Rows from block 6 of a small image diffusion model, named by matrix and row number. Rows with one number belong to one channel. Each number is 200 + 20 x the weight over its row's rms, rounded and kept within 0 to 999. All counts start at 0. After the name is the row's rms in percent of the matrix's.
After each channel's rows are labels from the 100 images, of 14976 (inputs lightly noised), where the channel reaches its highest value: "responds to" is what is common among them. Only what is clearly more common there than usual is listed. The data: telescope images of galaxies (Galaxy Zoo DECaLS). In brackets: how many of the 100.
# convs0: first 3x3 conv (model.decb.0.0.convs.0.weight, 96x192x3x3, standardized in use, each kernel summed), inputs 0-191
# convs1: second 3x3 conv (model.decb.0.0.convs.1.weight, 96x96x3x3, standardized in use, transposed, each kernel summed), outputs 0-95

convs0.55,091,197,214,185,186,221,173,218,221,173,183,183,215,170,187,176,182,203,192,198,181,185,218,210,217,197,211,200,206,220,216,171,186,241,185,216,193,179,193,204,210,202,207,193,183,191,208,212,193,195,193,217,204,228,180,183,211,217,205,203,193,174,215,210,188,206,202,207,172,214,224,197,221,172,199,218,224,231,209,206,205,184,200,197,187,179,172,232,219,216,224,203,209,202,206,196,201,203,205,206,171,215,199,186,176,219,231,201,192,230,165,198,219,170,216,231,231,162,215,237,207,215,188,195,165,196,185,180,221,200,224,177,173,198,242,186,175,211,170,247,228,137,177,183,203,220,190,218,196,206,206,172,169,241,223,189,224,195,209,177,197,216,234,249,158,215,216,199,205,174,177,173,211,217,213,198,227,181,187,176,204,197,180,236,216,194,201,190,253,191,190,225,167
convs1.55,074,196,183,201,182,174,202,217,183,190,237,204,189,192,210,237,220,200,195,200,216,207,205,215,196,165,223,194,191,206,202,241,220,226,201,224,233,167,232,218,185,204,156,188,185,211,160,225,203,199,221,180,193,200,201,209,176,202,206,181,188,198,216,184,208,188,212,206,171,234,213,208,221,181,213,221,202,174,191,162,184,193,211,210,218,211,179,222,191,236,219,222,149,193,230,169,236
responds to: shape: featured or disk (62); edge-on disk: no (52); spiral arms: yes (39)

convs0.29,126,188,188,195,207,226,199,197,209,207,216,219,214,224,177,164,254,276,185,205,209,189,214,207,198,182,210,210,203,199,175,194,197,194,206,200,217,188,175,197,202,200,224,194,187,183,176,197,216,208,224,174,212,202,213,219,210,209,205,208,181,214,189,199,234,199,204,199,207,193,208,175,191,188,192,191,191,184,196,213,202,181,198,216,156,189,208,218,193,190,230,166,214,207,171,222,173,143,196,190,206,170,200,174,206,223,189,210,225,182,183,168,198,226,206,206,217,212,192,178,200,232,178,145,210,221,219,185,216,172,170,153,202,204,186,199,193,218,203,212,181,205,207,210,150,220,192,247,209,185,211,196,231,166,226,184,210,204,193,221,186,236,170,232,191,225,185,181,193,243,212,194,187,208,193,223,251,200,199,182,205,205,217,169,233,201,195,230,198,195,172,214,214
convs1.29,111,197,199,166,190,214,238,227,180,165,167,172,190,222,193,178,170,215,212,206,219,207,172,232,178,184,223,215,180,195,190,192,228,228,180,235,202,211,189,181,205,211,213,191,204,203,208,194,217,154,164,211,203,202,192,222,202,194,162,208,182,216,223,230,228,211,212,193,211,199,211,154,225,211,179,220,217,215,155,190,211,210,175,181,212,243,189,196,194,218,211,189,193,184,193,198,215
responds to: shape: featured or disk (70); edge-on disk: no (61); spiral arms: yes (44)

convs0.60,092,198,198,206,171,156,169,186,205,207,202,206,194,197,195,235,179,192,199,188,197,198,212,207,164,174,211,233,214,247,201,207,214,162,223,212,232,206,228,209,198,186,212,250,220,159,172,212,194,215,197,187,145,211,254,209,220,191,208,215,214,212,198,188,192,231,217,199,204,202,169,220,219,218,206,206,181,217,197,222,218,222,215,175,217,225,253,213,194,186,179,208,172,218,244,211,215,235,175,214,183,174,183,211,188,185,190,183,200,194,167,202,185,224,188,174,152,201,204,191,201,206,204,193,189,210,217,205,196,184,166,166,225,194,210,227,181,211,191,232,192,179,228,216,211,209,187,182,183,195,197,182,182,243,230,213,216,228,188,221,186,185,201,203,199,191,181,219,180,199,171,151,188,178,219,208,194,210,186,210,191,220,217,207,194,185,216,222,221,213,197,213,182
convs1.60,084,204,193,202,204,258,205,214,211,222,199,203,176,180,213,205,248,193,202,186,200,185,203,187,203,214,240,198,176,194,226,219,217,190,226,198,224,202,209,236,213,144,198,175,208,166,201,181,193,226,215,203,187,188,196,214,190,199,218,214,172,221,205,191,230,223,221,198,217,193,188,177,211,174,195,216,179,216,183,210,208,202,217,207,153,219,221,198,183,201,158,194,180,147,205,223,186
responds to: shape: featured or disk (76); edge-on disk: yes (26)

convs0.28,102,195,198,186,191,220,206,184,172,212,183,193,197,204,225,206,213,188,199,213,241,213,215,198,193,165,188,193,199,190,154,205,187,140,201,201,231,221,162,218,207,216,211,208,204,183,220,218,203,170,200,188,206,204,212,224,196,177,204,213,203,198,207,214,215,212,203,227,165,210,229,198,219,206,195,231,205,171,201,230,199,187,198,223,182,208,193,174,200,204,204,212,210,228,146,167,189,208,204,220,175,185,215,246,182,208,219,212,216,208,119,206,201,196,204,206,180,161,199,192,206,220,248,206,199,218,162,151,206,217,191,180,191,242,201,210,192,195,193,193,207,179,213,188,239,213,171,228,202,199,195,165,191,186,216,190,207,197,222,195,207,215,184,204,209,241,231,195,189,190,196,142,214,171,191,180,187,175,214,201,206,217,212,190,199,161,184,202,228,217,210,215,193
convs1.28,088,201,179,185,228,195,208,206,246,178,184,203,190,226,188,172,209,175,212,180,236,191,195,181,196,194,168,216,212,183,195,227,229,196,220,182,202,203,177,205,179,203,148,199,216,219,175,178,181,216,221,245,202,212,236,195,203,229,227,227,218,214,178,206,226,203,209,180,180,185,179,188,205,218,201,222,173,190,192,192,219,200,196,196,212,177,211,178,206,208,232,178,232,166,184,210,242
responds to: shape: featured or disk (66); edge-on disk: no (59); spiral winding: tight (29)

convs0.20,082,178,206,198,205,196,192,197,240,178,197,203,183,180,226,204,170,196,213,182,238,196,182,184,220,204,181,208,197,223,191,168,220,237,169,205,190,196,244,219,200,167,201,235,198,218,195,208,212,194,198,210,192,206,194,188,251,238,180,175,214,186,214,197,196,202,202,189,204,203,192,206,187,175,195,221,206,217,193,199,185,203,195,181,216,239,232,164,157,177,206,221,204,191,205,185,207,205,206,207,179,201,185,214,187,185,203,188,160,196,200,170,189,202,218,213,184,173,211,197,184,179,200,178,193,166,210,197,167,189,201,227,174,184,215,182,188,213,234,223,213,222,195,230,253,204,171,215,192,205,192,204,184,183,194,179,197,195,178,205,210,179,194,195,186,196,174,223,213,158,243,187,203,211,193,172,194,219,227,202,188,214,247,212,210,237,228,211,196,260,187,217,132
convs1.20,089,194,163,229,164,202,207,202,217,202,217,195,193,173,223,206,150,200,174,185,203,188,237,241,207,198,214,145,183,233,194,191,214,195,186,181,204,209,214,199,167,190,234,186,219,178,217,197,236,171,206,181,177,184,222,201,195,195,187,219,213,202,185,189,216,210,214,233,179,210,215,208,199,180,174,181,174,188,209,197,218,175,193,212,189,181,146,209,182,170,179,201,191,201,185,187,182
responds to: edge-on disk: no (51); bar: no (30)

convs0.27,092,178,206,206,149,213,202,196,211,180,213,182,190,190,242,204,210,206,190,231,214,200,235,204,215,209,195,197,207,191,230,201,199,198,195,199,177,209,249,206,216,217,221,217,240,204,200,182,204,167,191,193,195,224,212,188,184,185,203,197,194,186,234,194,193,205,208,217,180,188,214,208,222,162,179,224,186,222,197,230,188,202,179,190,200,176,225,187,244,190,210,209,212,195,210,167,210,234,184,262,178,188,207,190,207,172,189,207,191,217,190,160,261,170,192,197,156,210,206,211,216,187,253,220,164,181,198,200,197,196,176,226,217,220,222,204,187,225,186,199,215,188,167,164,211,210,180,192,188,178,197,205,182,219,180,178,223,187,217,197,206,171,224,213,198,204,188,179,218,179,213,225,183,165,194,204,254,198,181,199,188,212,156,190,191,209,171,197,233,204,206,189,199
convs1.27,094,157,224,189,140,205,206,165,196,238,222,218,172,184,208,162,186,227,202,210,175,202,189,181,197,219,178,163,203,197,231,189,197,191,189,202,172,216,212,211,183,207,218,193,216,200,213,222,222,237,229,213,228,197,178,201,200,203,212,210,205,208,194,213,185,211,238,184,222,167,209,232,204,225,194,216,206,192,179,214,172,236,225,204,197,199,157,186,217,207,230,188,194,185,197,197,194
responds to: shape: featured or disk (67); edge-on disk: no (64); spiral arms: yes (50)