config = dict(
    train_examples=88335,
    objective='v',
    hidden_act='mish',
    upsampling='nearest_conv',
    residual_init='scaled_by_depth',
    learning_rate=0.0037,
    eps=1e-08,
    max_steps=11500,
    epochs=16.7,
    warmup_steps=2300,
)
Rows from block 3 of a small image diffusion model, named by matrix and row number. Rows with one number belong to one channel. Each number is 500 + 25 x the weight over its row's rms, rounded and kept within 0 to 999. All counts start at 0. Numbers have three digits each. After the name is the row's rms in percent of the matrix's.
After each channel's rows are labels from the 100 images, of 14976 (inputs lightly noised), where the channel reaches its highest value: "colour at peak" is the nearest of a few named colours to the mean colour under the peak. Only what is clearly more common there than usual is listed. The data: telescope images of galaxies (Galaxy Zoo DECaLS). In brackets: how many of the 100.
# convs0: first 3x3 conv (model.mid.0.convs.0.weight, 192x192x3x3, standardized in use, each kernel summed), inputs 0-191
# convs1: second 3x3 conv (model.mid.0.convs.1.weight, 192x192x3x3, standardized in use, transposed, each kernel summed), outputs 0-191

convs0.144 091:541472521469455487530516481506536475456509510485517507467491474443552475544465533516516511494497518485464486458489497508532489519519480547494489517517490515528549501469495494514489480508494475519472430518495553499503490493445500525528542501551464504518532486523530482498481512512484486469485449485506478465509527511508524481491540576476492470476489498481489483527477528532515520475529476485514522487520515519486526481499502502461479532492481489529532505448488534539540492504492505530507504527519514526512515528498526495485471497490522461488488495509502500570484478511526520496
convs1.144 096:478533489508483489543492530522488460490540490504543521523484541528492542510511475458510495511522512522494533482539497489523487528500521477537496478516485479502497490548522510528498514489525488503477495525521500533516527546477482504461476469509496516478534501504493501497476500564499501526470532527477456526474539508483523507500430494483502462514487452546542516458511479508530468510551495548544482442546511485500464526530531464506483471487500507470494503471520521485538521527488508507454547497523470504492473516499508508484460521511476481493527476501476494501481465509510444503
colour at peak: brown (55)

convs0.155 087:479589498494484515512508523443498501488547486482527507466527495517524493509492554521495513556475465488489470499478510485490527545468504555478503527485544540475516502484478494492494489487477495490530519476516493452483511546458487531527523546497496517428507518497514496497520455530507468472496518490520507487534487502458526534471503493507481494485507484479477518480518516524524506490504424494456499462490509504486489483472475494514492505535471502498477503458486521518479462465561477509510473472506492539519486514496534484510521434525524522482479515512527511495492491502527490498
convs1.155 103:496478458501461450510493486478506514497521496462490481505503512470523504531485486462522489511468515515480512498537540490519485486486547495525572471517547444521525506534471555544535494513516502454453491515477510523499537490510508510521489475486520527544502495465500508520491494559490518496513486512512515499477454506471555504509502496542426458469509486469487492471496534498523517483517533527451498469531518498524496490518500491529525521493500505532521528464550459494496495497453513485474517501470516542498494479489473490514461514497549522490472505474509507507533523479510521500
colour at peak: brown (40)

convs0.188 090:553548497491522532523489536512542509534470517519493450502463449537476455526502512467500503528530512477530514502524516467512493475490475484511476507541500452482527483551515479507538473498517528471508493497554506485492506481503545468496564484494523473464494520457506520491493489519491487487536463515524556501512513517495474520515490482477506527489478495495493499488512491511459465495470527465511459480450489560507498485496495496535526502473503485478498481477498461484513492496514524504495481477524443460467495496532511511500486529505472532457470523496504484502462530538511561483
convs1.188 105:507493529493512473497519466450473529489504507532454511500517491501557541442515512505528536487514466494509509480492483525536469510475524486480543497487499553519495539498459512510512535472497499534510537465502526519475526491535499494503518493473532502476558475501476487518492493495461521528499457550557510477549493470497483469492516532496487515470488481514486540548487491496513533501506485516480491488499501479452471546545494499519539467544476502496514502467536523500484488493477474495505485507428520508506508522524492497482492476520494496494494491470526436447469515458483488498
colour at peak: brown (72)

convs0.71 100:500509496462519484486525490513504523465473510486467466471491468485484474503485510508457487515495496461484515478507502508476473491504464521483488539482527522479491533489500534486512501502545543492444522508514507491464558491533488515467535493521546427512498501493487501488475479472527493471539524496511498531526490495461479525504465468498501489512421501524535503448488513503492489461501500493536473469512517475492495489490512508517470519514526545547494479492539415519548520530504505471486480531484484491528439533481503490522502474537479504480499514479515450497508529489536517510
convs1.71 119:467499487485480507508543501486531454478521509494509494499503576518507572485515494461549542493514508516514506501490501497499509507518503518497516477504484519497525469514458500441472496488522497479509534522543473498509518449546476445503585572485510458474546506521493473520477485469502503494495503489459532506477447494494516482489505476502464557467506521473521508484504531517521471518487533518472514516484483480488489523504509506507521495515453506490470528472520532517535497529490469480479481495509483505524524501485548489530516502478478499494523518461504487481492497534493448524
colour at peak: pink (61); grey (35)

convs0.33 121:495518475492522537468496517508503505480452499559498441479501507462498534479490471454527502500511457496466452472522491533558501493502542456520518516523541558510484495493532463495542506518472480509508498525503496499463505517540502533467542460528502546456528494457515498469494520492488524513507500527469529492495505481509474498519493500477540521501442514521503528492501520498478497503506457489521522506506517545523524504509497496524491477515497486527517493496583511499482509533512531462502421515478500484449508506507462478504508520486534480490516509479497484463478527518492510495
convs1.33 120:523509478495522536501519520512516526488519478510510530523525486532516485544485524490454536541505479504540539465543548463512508498511522480483520531521496484473503533509477521488524538534495488544518497504488504492526514490480519503502461514483509485503479508554498496512508521476519536531487526476501468505476521488532520510542505495465489516531498563544485451534533490510462517492561496549519480467520525499519541495503500484539508539525499504511495488513485465540564533484511473578514542507496535487516502521497506499520461494509500521501473491514477519542475471490528546489
colour at peak: brown (57)

convs0.131 100:495524511475530485522496520494484564515476470506485514486482519507481536496498527522559509528500495531470492481544496483458467490561486511501495466496523509518507521504523490437503482449510470499477455486494492499452502508485511518532509495474508486522471507512535502521522446496479517479503473529478498495490487456524534490473556491483454496517563469502474504479511523492514582483485517473485503510515481513521507547540512526517478520557491519488513496511481440529507495483527506468502513501503482493489522519492555461529511501495509517476532504531445503473489505526546507479
convs1.131 079:558501542502514497503515498484550525514517494481548494489493515501482534509497509460474483483492490510511541530453514510517491512506499514499536551507486507468524478486514490520518498481480559439508491536476508506517489466506503519459498499526511493487549517492487494491455494483495474514526493500465465452496481503534514502472441455488538578477524539482488482498479455501497493515530509488518520495579585510527499520435501514504517483502500500470480481491557516494491539506496502486499503527522510538484545478495490518492508520493503498508526527503513514496515514511486554495
colour at peak: brown (37)

convs0.62 100:519546472509466459466488493502516497459513472541479494508506487502495459450534513506501507484480509468470519487469508471481473455526461519522500545512518534450525483502506517493482476543536495505538537486476482501484521443491536484448513469518520486462538487538469482546487514499510507510500475547473487523498511525523522490466536478475469451496453559487532457515480480530476528450506495491551493476554522516525487499471487508470494523522512513525494512513529459527516513523490511498525469489503466485496513498495483488522529514479499478464511475490485528516485515542495500512
convs1.62 124:463514476519499564516530520481498470497508478484507526494499498457507517509487496459514477492502466492487448502506491506508516537506508489490514503479460512527506496508499522452468537508489533492494549506528491522489520493529479507484573561465479512476513499496512490486497495445482493462478491508516477513503464498453504479484536519441468509516473466497511498441490539521526505491462488549518485488466457486478508505501502507528495471509479501518457552465467531521540488463537488475473528497496495482459478479499535492508526446493479559501517499488488550462507510512507459494
colour at peak: pink (58); grey (29)

convs0.88 100:507498482459464519468531451505482489448451519501513535490504512525499507499495507509501509474509478476506509495466500527489514463471563495506499509481511531456468498570473552489489493507545535462499480490517471479485493486502483529507478547506523490469512512503488504456520479493491513460518509504481534478566515479494491505512544477459509467492490517502520496488428510492503505458539505524507532494524448479522477445494527524504484479538550532478468466481482512502512524521484526510497507507487475477508478489464462519514455496530479531456494512511531537502536503507529520483
convs1.88 119:513514476513480494511537506456497460472502485508465468481515489452522524515515485456530467467511478508495464504507505509526499534505494486484532509503469531504534490466478513458503473500527527494495545500486493487504535493504514417486535556471541460516510521481489505520458503489473476483513509544499539521497498500500471485504564512511491524469465507490517489504532509503526485512460521456470470525498485562500515475487522529491491494464505498548471515508498564550523521479518516497427522516501506499485507499553527487478516525516481483509513537484488500500540499528471458502
colour at peak: pink (52); grey (42)

convs0.7 110:502478515476475523557527528490508528461480487501533514532471486499487524497499509496510472496506483479523482493491519494507520473478497516495506438541468479524490474580495485514463477493514470501485476584506475507506485478526471528489518571521476482524503507469488531517490484483498509508498475521513575485457518493515484502504492503508495484530505495493489493486475494454510538503525476487490510514501509529468481515500437457522539501509483506496524509471494503493498498487540481435566515510487488510514504492506550484474578486470436509516499501506495492491522498546500489517
convs1.7 102:540525534509517520491511453454494523517468510491503532479490484486513558448470482488479492445537478476500471518468517487461488492458514510479466556490495452522495532544566502499495507488497512489525538499508568489498482522514539477488495441488500506493509503505494495482526487513524490505488484501527508481522480499504513499461509535503485507518513543501501509504474525471514447524473503511526487468481466451470461516484497480495509471496476503508489477499481444480505449466481568495490464455498529486513534517494478484509480528475518523512499515506544521508489523499555496523
colour at peak: brown (65)

convs0.37 094:552512509471480489491487545516523452479532531470536481472492511493514520471499519540500542519504498485508513491500483513497487501502453495532503515530494516484517509486521451500493529472560528507530512505484463460515501507492539440525500511532474499438485480469515498452430511509451519553502492479520525511465452500433529517495489512503483503474507501509484482475503505504518512475513520527506462509521561514458530515523476488504503527473500503520519488526477497463520531503516550456530540490553487498485535513513489489497503503497492520475524492516511532505509539454500471499
convs1.37 118:472473538541506506499497504488486553511465482522489494480500500485450487473484508436490510480483538500499430534519496482483493469490526477500521487509532540554486518520483503508530480495548473485440439476467561469476455498499477511522507504492505502481438476491488513506545498472496520472523468463490493523494498484488471487500519484513484508491543470534473516468472532506503503489496520529517519533507463520475527477551482536497485511501463481514522536487489549499553508480510507481458535490513520488493520480486475518499493515522498486450509479479536519532530530471508507499
colour at peak: grey (77)

convs0.65 105:476508456515489483461500526486497506502495496528514507512508489510497484495547472500518454451466480520520515502489509515498499440533525492531472497497497543510464464548498475505521472520556508468490543474509507505558499525475509539511506513451517502528476470499521528504512491492459465517483499495488479501483483505514489497493503494528496546488467473473456477523495528504447506552493497521524529504483523521453499519515483462532482525538452525509508514539453432508474497495507460529524489520519519501546487518475484501502528442520496529522453523546507494510470505479505530481
convs1.65 069:539501458519450530524511450503442521486511485474506471481473509506520457508499540562483482494546511490494478532510493509488496504494482522501485491469520541522523522503480511505515499506501523591489520486552504498485487475508494519492518511468529490481489485477511497532496488473508478531524482477483568502516505515540492484529517520516512501502532505477495493504472480521470513535491458508469493495501504530516475517509496464515503521504454515467510455487501510515543479479494504510502455427523498552447502522521537510447484474507480472499510480485495503432547493516469499522
colour at peak: pink (56); grey (43)

convs0.170 103:504506492503526515470474486510519472520513486503466516496544507486550506536465500472546500516513485494494485531482520556498454487509535464494501455502501514538535502511520516527481500481527475526488521505482489514543493537502507508548435528500504501465481495474526492516502480479493551453439489479501519516493488502486496495505552493441508511497520509487491490504476478491478505531512520539451503517530486501537499475503459503483498465505486503528512512493521501533486467526518461497485482502503487465518437509457538488499562514470516516562531487523523469457467488518478553470
convs1.170 076:507486555524526504495497541501470492515519531499514527486473525504553467523499487506475488472504513502497473542480490527481506525537452513494422476491485493484500538482453474492450538514488504518504515469469489456472522551491526508524482478498496495482479494485486481462539489495490535457452477471519503472520517514499559502483494484543503528484562462485451485487475513491492489507478482522509534481443530492510473484464470508477499501504513494475501469485524502448471549503491518474495451534526511545493478487502509440483476510472509486493507484490545513502501506501525511494
colour at peak: brown (44); grey (30)

convs0.132 101:489482473496519514538542514493538533502515485469506516510494516502514546494515484477511492482463479447473500479519492547520498510452536474457487472527507481531526496511506547514490507513461505557520508465486568491491475497524524515492464507491473516477512485465506479523557517489458524485497454517470533522524493474492504470530499526518475499512556493492525515510452532478501456491520499516477549488474479528500522508466507473532454502455504550488511522517516514554489497490508519554491477524483461513496507491510472494487493510501507544484472452438505504516501534505475509512
convs1.132 101:473526549463462487485492506486497481523519508537520484546498508518549492495466493482513533504477444500490515523513501512525474518455427476506484504514467514466503483514516497477537505501543492486487522528490496562500517499489505435490499475527507533497491487511505505556525492489493515508464494519465453512499525475510499463503483476524511487509493496495545485543471527520493576499532497456505513536433493485537542522510539520501477486525543505542490499487503472521498545548517452511517524506451497482465487515495496552518469487500492497503504525497504503500470487488490521492
colour at peak: brown (38)

convs0.161 097:476504503472506457532470540501471523537506531519487512515495516474531512507535483529510473459548489516491524485452488497504525522491496505498519474478455467527489455489504543537506485484464516478493536502455470462523507470505503482464489487455513513456455488539497512487499517508486514527508499508513459525483489482514495557558481478528543514473462535506482526520501472495497503491496509494509528534487459486479499475497518490482513513534530483465492536482443504494483484489549510520474530518565517505524489509511493497474533503445496475533508489492487506479562483482531523555
convs1.161 081:531504489568476524498488489491507498526486490492496464479499483554494501527491525493509476513509502501514467529532517476521513469504507523515472442507571485470556459495473478508492468491495500465499450513484517510483540469481515533499519490546480463545528511497481494515495473503556534436519506503572490480512493491507452485500477461530492444498479537524491490483497515503481532500483479441454487451498495517498464518465493481521481494503497520519541515476494523527481495506500501493503516443504541509487488497494505482485476544488482502473523501496473520444520507483477515493
colour at peak: brown (40); grey (31)

convs0.126 094:506525464496494469511481479503462467508553492515489547551487485527521519461481458520479516536511502535515478505533506511471537542513485527540522503490516516504504525514507499488458487495478506465505507517499448475505502496494523485494506514499452509541509522541525521519456467510502519487437517450473510508490572478485529466518492535494500553553486525512492504460504512508492497533499512510500527466493538473494485459516481462491498521478552447556505488489475492490486520502500533499488545469474509503505523496457491471465466510489472464532481455511536495513525497504500512508
convs1.126 110:507515472446496549498490508546480469505500496463485508508505500482475488544512458484480479483493567499468484473499557490470492560560514471512469484556499496485503496512530497482477487531487483463512525522460450511489471487494495520462480510567458499510523511492517501509475524536489454539538492485467515470472486533461497497508486517513528488494486505492516526521516491485528455493461487451536525463510477519465482495493483518450497499485462487518472492514495500504478541503521482460512499499548523493524517453494510528475493480462520477520526504527503468512505479520488483481
colour at peak: brown (38)

convs0.149 093:433519474489465488499499514542521497504575499496552486525501479509485498495506480462512465480502497510542469485516499485504495499454525527514491497507537481438503510493505509544517515533483490538492495531506512526546519491490534519526503535500482555498509504513522509476498489524507442473471521483466487482473510521441520448470495505451452511491500489482477461511483512475461505469546489508487512513512512537496546525508528472509495491501473503517522517532515550509502470501453495513502461474470436502471513528524480506433495505521498525475470493539503493518494515519499499512
convs1.149 108:511499486495528495508469516452490466524510481518525490543499535438491514507513520530500532467510505457460498488525500481440539475527504493471480533521508536508462559476525494425470513545513481478508463499481489465478499516521464478456485499510519532486460472522548499462479505506547492521457449491500518521504509499491529494484516545511504513507481471489504508470489457520473460511488502539452511508510478489530520473485495496495494517509502486508497514481486520483526528539460510482503561480456476486509491483464520522519505481483480498498523470507520508529539516521460471530
colour at peak: grey (92)

convs0.118 086:493532506506470459471541533529444520497442532506512536496453475469511505483524497515478508478513492532458538534474475494518469485530493522474492489520519518502460544477530473459520495484488456477465497530516461482513502452519471483470558547477514498537524486526540501483520506498523528491503457499546490506467535461518497486512549531482487496483455493494523494486488505545495501491519495475492502500537509513470541529525515496495558519509477522501468494493545527518548517474494484522524460489504490507480499476511488516491510467513527448491475507529521458497516500496481481494
convs1.118 091:501485501538511514512505484511519522515486476471468497477493508475483516521497512497563476517555494492498501516466504509492484499476496486489441505514482504557537511601497491511489495503474548536509514480491418455491505470477511542483494523474475472533531474498507509494473504522541500486474457519504520483485469537495481497513510519512474543497509487495527462501492471473507517438514507480491519510520523539524510496501553477485493506508485512442512538511461443518539521473507508506467473499525516476545517511473490482529471491487482489509491524546510515483493527497486465481
colour at peak: grey (83)

convs0.31 086:493515535489474459459478505486512480494473550486495518514491518445523533449545492478481513505497557486539525525497462514482490551486512519491506512480496500436500484474489527476525500555493490531519528504493520470548474500469490543520462535472466506467488489499467507485505523530526477558513472503509505507549449455514527527476508489498519528536510479505501512488520468470495531530531503542486522551489455470530505521465541535474506483497513505496495485499499529464467496488475525535502516510504525492501488508489495467485486468505503513526499494531465535494525545514487533501
convs1.31 098:513535489509460486524495439521524446514515502508503527473493509502490492462493504453491501516510494513510472532519463554516482543517490547506518427491454497487515490492509507550487525471483481515490516467504491492461522509472512515553491502556502483489504512539495492492547513497496515486484510525501502523484521476549461496486493519525507489501493538498514496475489515532490462505480516448552469446467489469483486486462490468503467498519454502496480489512466519492507489496488480517532512478522461468561481472499478499485450538492503494522540526498495497445520498516509535448
colour at peak: brown (60); grey (27)

convs0.108 082:478527490516510494536503496535501451541517458532516488491512469459539502500501518524490483501508503533474517519493465560505497541477492477547498481510504479535525507491527465485522520498414501536502544518549535508489503494471512493466521512479483470462487479497528486477492512503529532495506484512502488509488499503519472525456445521491501506442543467539545520483462491499506507502527464558507473480468509524542512514497520521513474495491477508533529494491519528514522512485456539471516497530537493470501429517543462520519508505499515486498485508515498492510455521486524514513
convs1.108 067:519494497515544507486481524500529516496499510492507459507488503529508517491485502474484477491534492499511557529496489532511500522517521523505487504513499542422507501494531515527525481498519543506496500530473509592520475492507529507510513458518512525508511500510465502447525472502466496468553498473491461448473491465497502498488481527532483499502527466486500496520473486502499514481491576488550478498504541472463509497493514484478507528493526502461502522469498528453480473512491500510535501492515478549457468491466466493549468454477458518532539512487463508471517499513479513537
colour at peak: brown (50); grey (39)

convs0.57 109:531506523490487481510494487514456474470480493489516521454542492451513493446492500488514462493485459534506495500508501499555475491546480515493504527492508595542459481537517534514482508486482511500550536513503507515512471518510507532530496490505461491546504491517474464511484527532516456514516492512467549465509474519518479497481477490507458497499507452509525507511496501510503470502503499500512503497488514502491505541500457501477546525467487528496494521500526401519523497520510513462492497484518569489509496501455481486497494461479535483446513530478515511501513512510497477484
convs1.57 111:528492551512487506502530527503529520522463455520507497468484521499530497516528485514438474494489561505506510485481499483482483503474475497524508483467465416530509531468501505519540485514496490504515479519493491472481525502504503506510493476519502475461502513469480513541460506467511458517515495495510469509534470558492542513528514545531490485521444484515497477491518498507507510490503457521517474449538541475479481507510494520518473487485508482504468485531482488507457510486480479492482507498519521492531505450546536509472482536495512467451519496523545556480522505513505515432
colour at peak: brown (47)

convs0.147 093:500454461476468530509530451502511503512454482511505550508494483485562511476487556535536532524500529520449542489492510485506521510536480495481469525531503468494465496500513492514510498482514483465487532503439498495519515469501553495502523475476494475451462490476534521519507481471513516456498497505532503492457545524490471483504515519511531484501518464480502504547452530489529554474514516477446487477520520517516508501499514537485475473490487523550491511525539491522487529533486504477477517521494526486531497504498507461484535470538507506472512481491540492514490541538503502479
convs1.147 077:449522579518544455481477497490487508537503538498476537507475479494495490470461478498498518512498512494510562523491473555485478505533472533495468535517525500537509490540477504463475490526496543490509515506474554505487511487463543517519496489481490485519449479486504486516500525472502469505498450496438518540499529488502512498493505521494470533481497564510504505510495469484483474509503470521457503534514528485544504441476499490516493489494474512507470547496481482480539537515517503503501499552481474522520435512513491508491443479481501494500525501511466485510504522494511521511
colour at peak: brown (75)

convs0.84 099:535536507488501510503471543510503529500544464492497453441488501458506510489479485534516500509481476481506512472471499545464474463485510516473497481515525462520502443500519446529492488509537497469516519471496510504468492514522469501501505485500486493489523506520464480515506486477512521476528541515520438502507502520477447520498544494503506462524495512506516520468482510523510487500488471461557507490509495502482477510524460538469547525460520569488479549492466458509474445505539524504532535498497531482516533550503516542528515465491505522496460480467489517508517501515492505511
convs1.84 093:492483469508474503457512477479504486458484502510504499518489499494495518530500546529501492479551490516498490518464502537533527479537503469515490466453526539501479526489521493473510556509497495496521537537463465507474474469501501559475535523516531518481456495459480470525453495511528495514492466516493503512487472493506503475494482506464481504493513433423468525523482529479519481519487545452547492548485511522504496513492483491530509512499504487510537490475556526497506551490497525477517495476498430546510496480521500489524474475512489513523492528530517478461525514488526498497
colour at peak: brown (73)

convs0.189 107:513487492527478470527506481508519550554505537497501448485495498520509513498451477493480471470540490486554478480493466513528509515524438521521514477525480487525512503482498480528506532540527501477513459556503505547479471511515494472488478515482541529524512520514506484485541494514508486481517498501532445532497524511488515484516533507509537478504510539505506541557508471540500507550480500506496499481475466504519498456456469477458486495468462507460517505505543462495484502476449511482466506472513490516516474489513447468469489477488477472483505539507511525505487531535483469527
convs1.189 093:532498476510536520477491496530493523491486522497499537519462501487453486471487480552458498486527497470452547506448513495516494480517534537496505506462549475486445502514516534484500524524516473500474502470527499515502473534512521538443517537475496522522514496471490495514490485472525490500481515475477526463527492516546458524455490505454509472505524470508525475481493545510517528512503484516467521532452536504553509470524485494503512508494513511456489466517457517514512490500478513492550479476497454497489448483438532513513489496528494521525503517544525514500499496521530497468
colour at peak: brown (55)

convs0.116 095:497532479499503532523496492506497565499474512526475508488486512486512499475522526506482508508521448537491499528476537514458507506487508502481492481461522506540533472496513536482508498496467482461462508496521501479469474484482494448513510513499492471439537526483499513494507489475492464506537523470455485471542535504497497512503503529509525506469448476503542533480503506475480491493508472539501499529476491504502477482510497495460528516472529536484445449531518467433514541493551549492564509498508519474486491498539545516520505496470573519505476516492509470476510474508498482500
convs1.116 108:489512484515464441504515493546511508524508484480485519550510516502501498537477534517498483535523545511547528508520536505500520539481513517508517542563528500516514469484485496473506484516491484526479531498497541540491504477517519495482516525486576487514479519511469497514502509541515536500509502486502504487467505496521511528516485473494500508480434532506517489513546452506471492493489469539460487479485529492521499527506480504487502488494487523490538507481534507512544496533479477538497538494510486521496513508477548432501519451534502484502495538536459512548503470445453520470
colour at peak: brown (42); grey (36)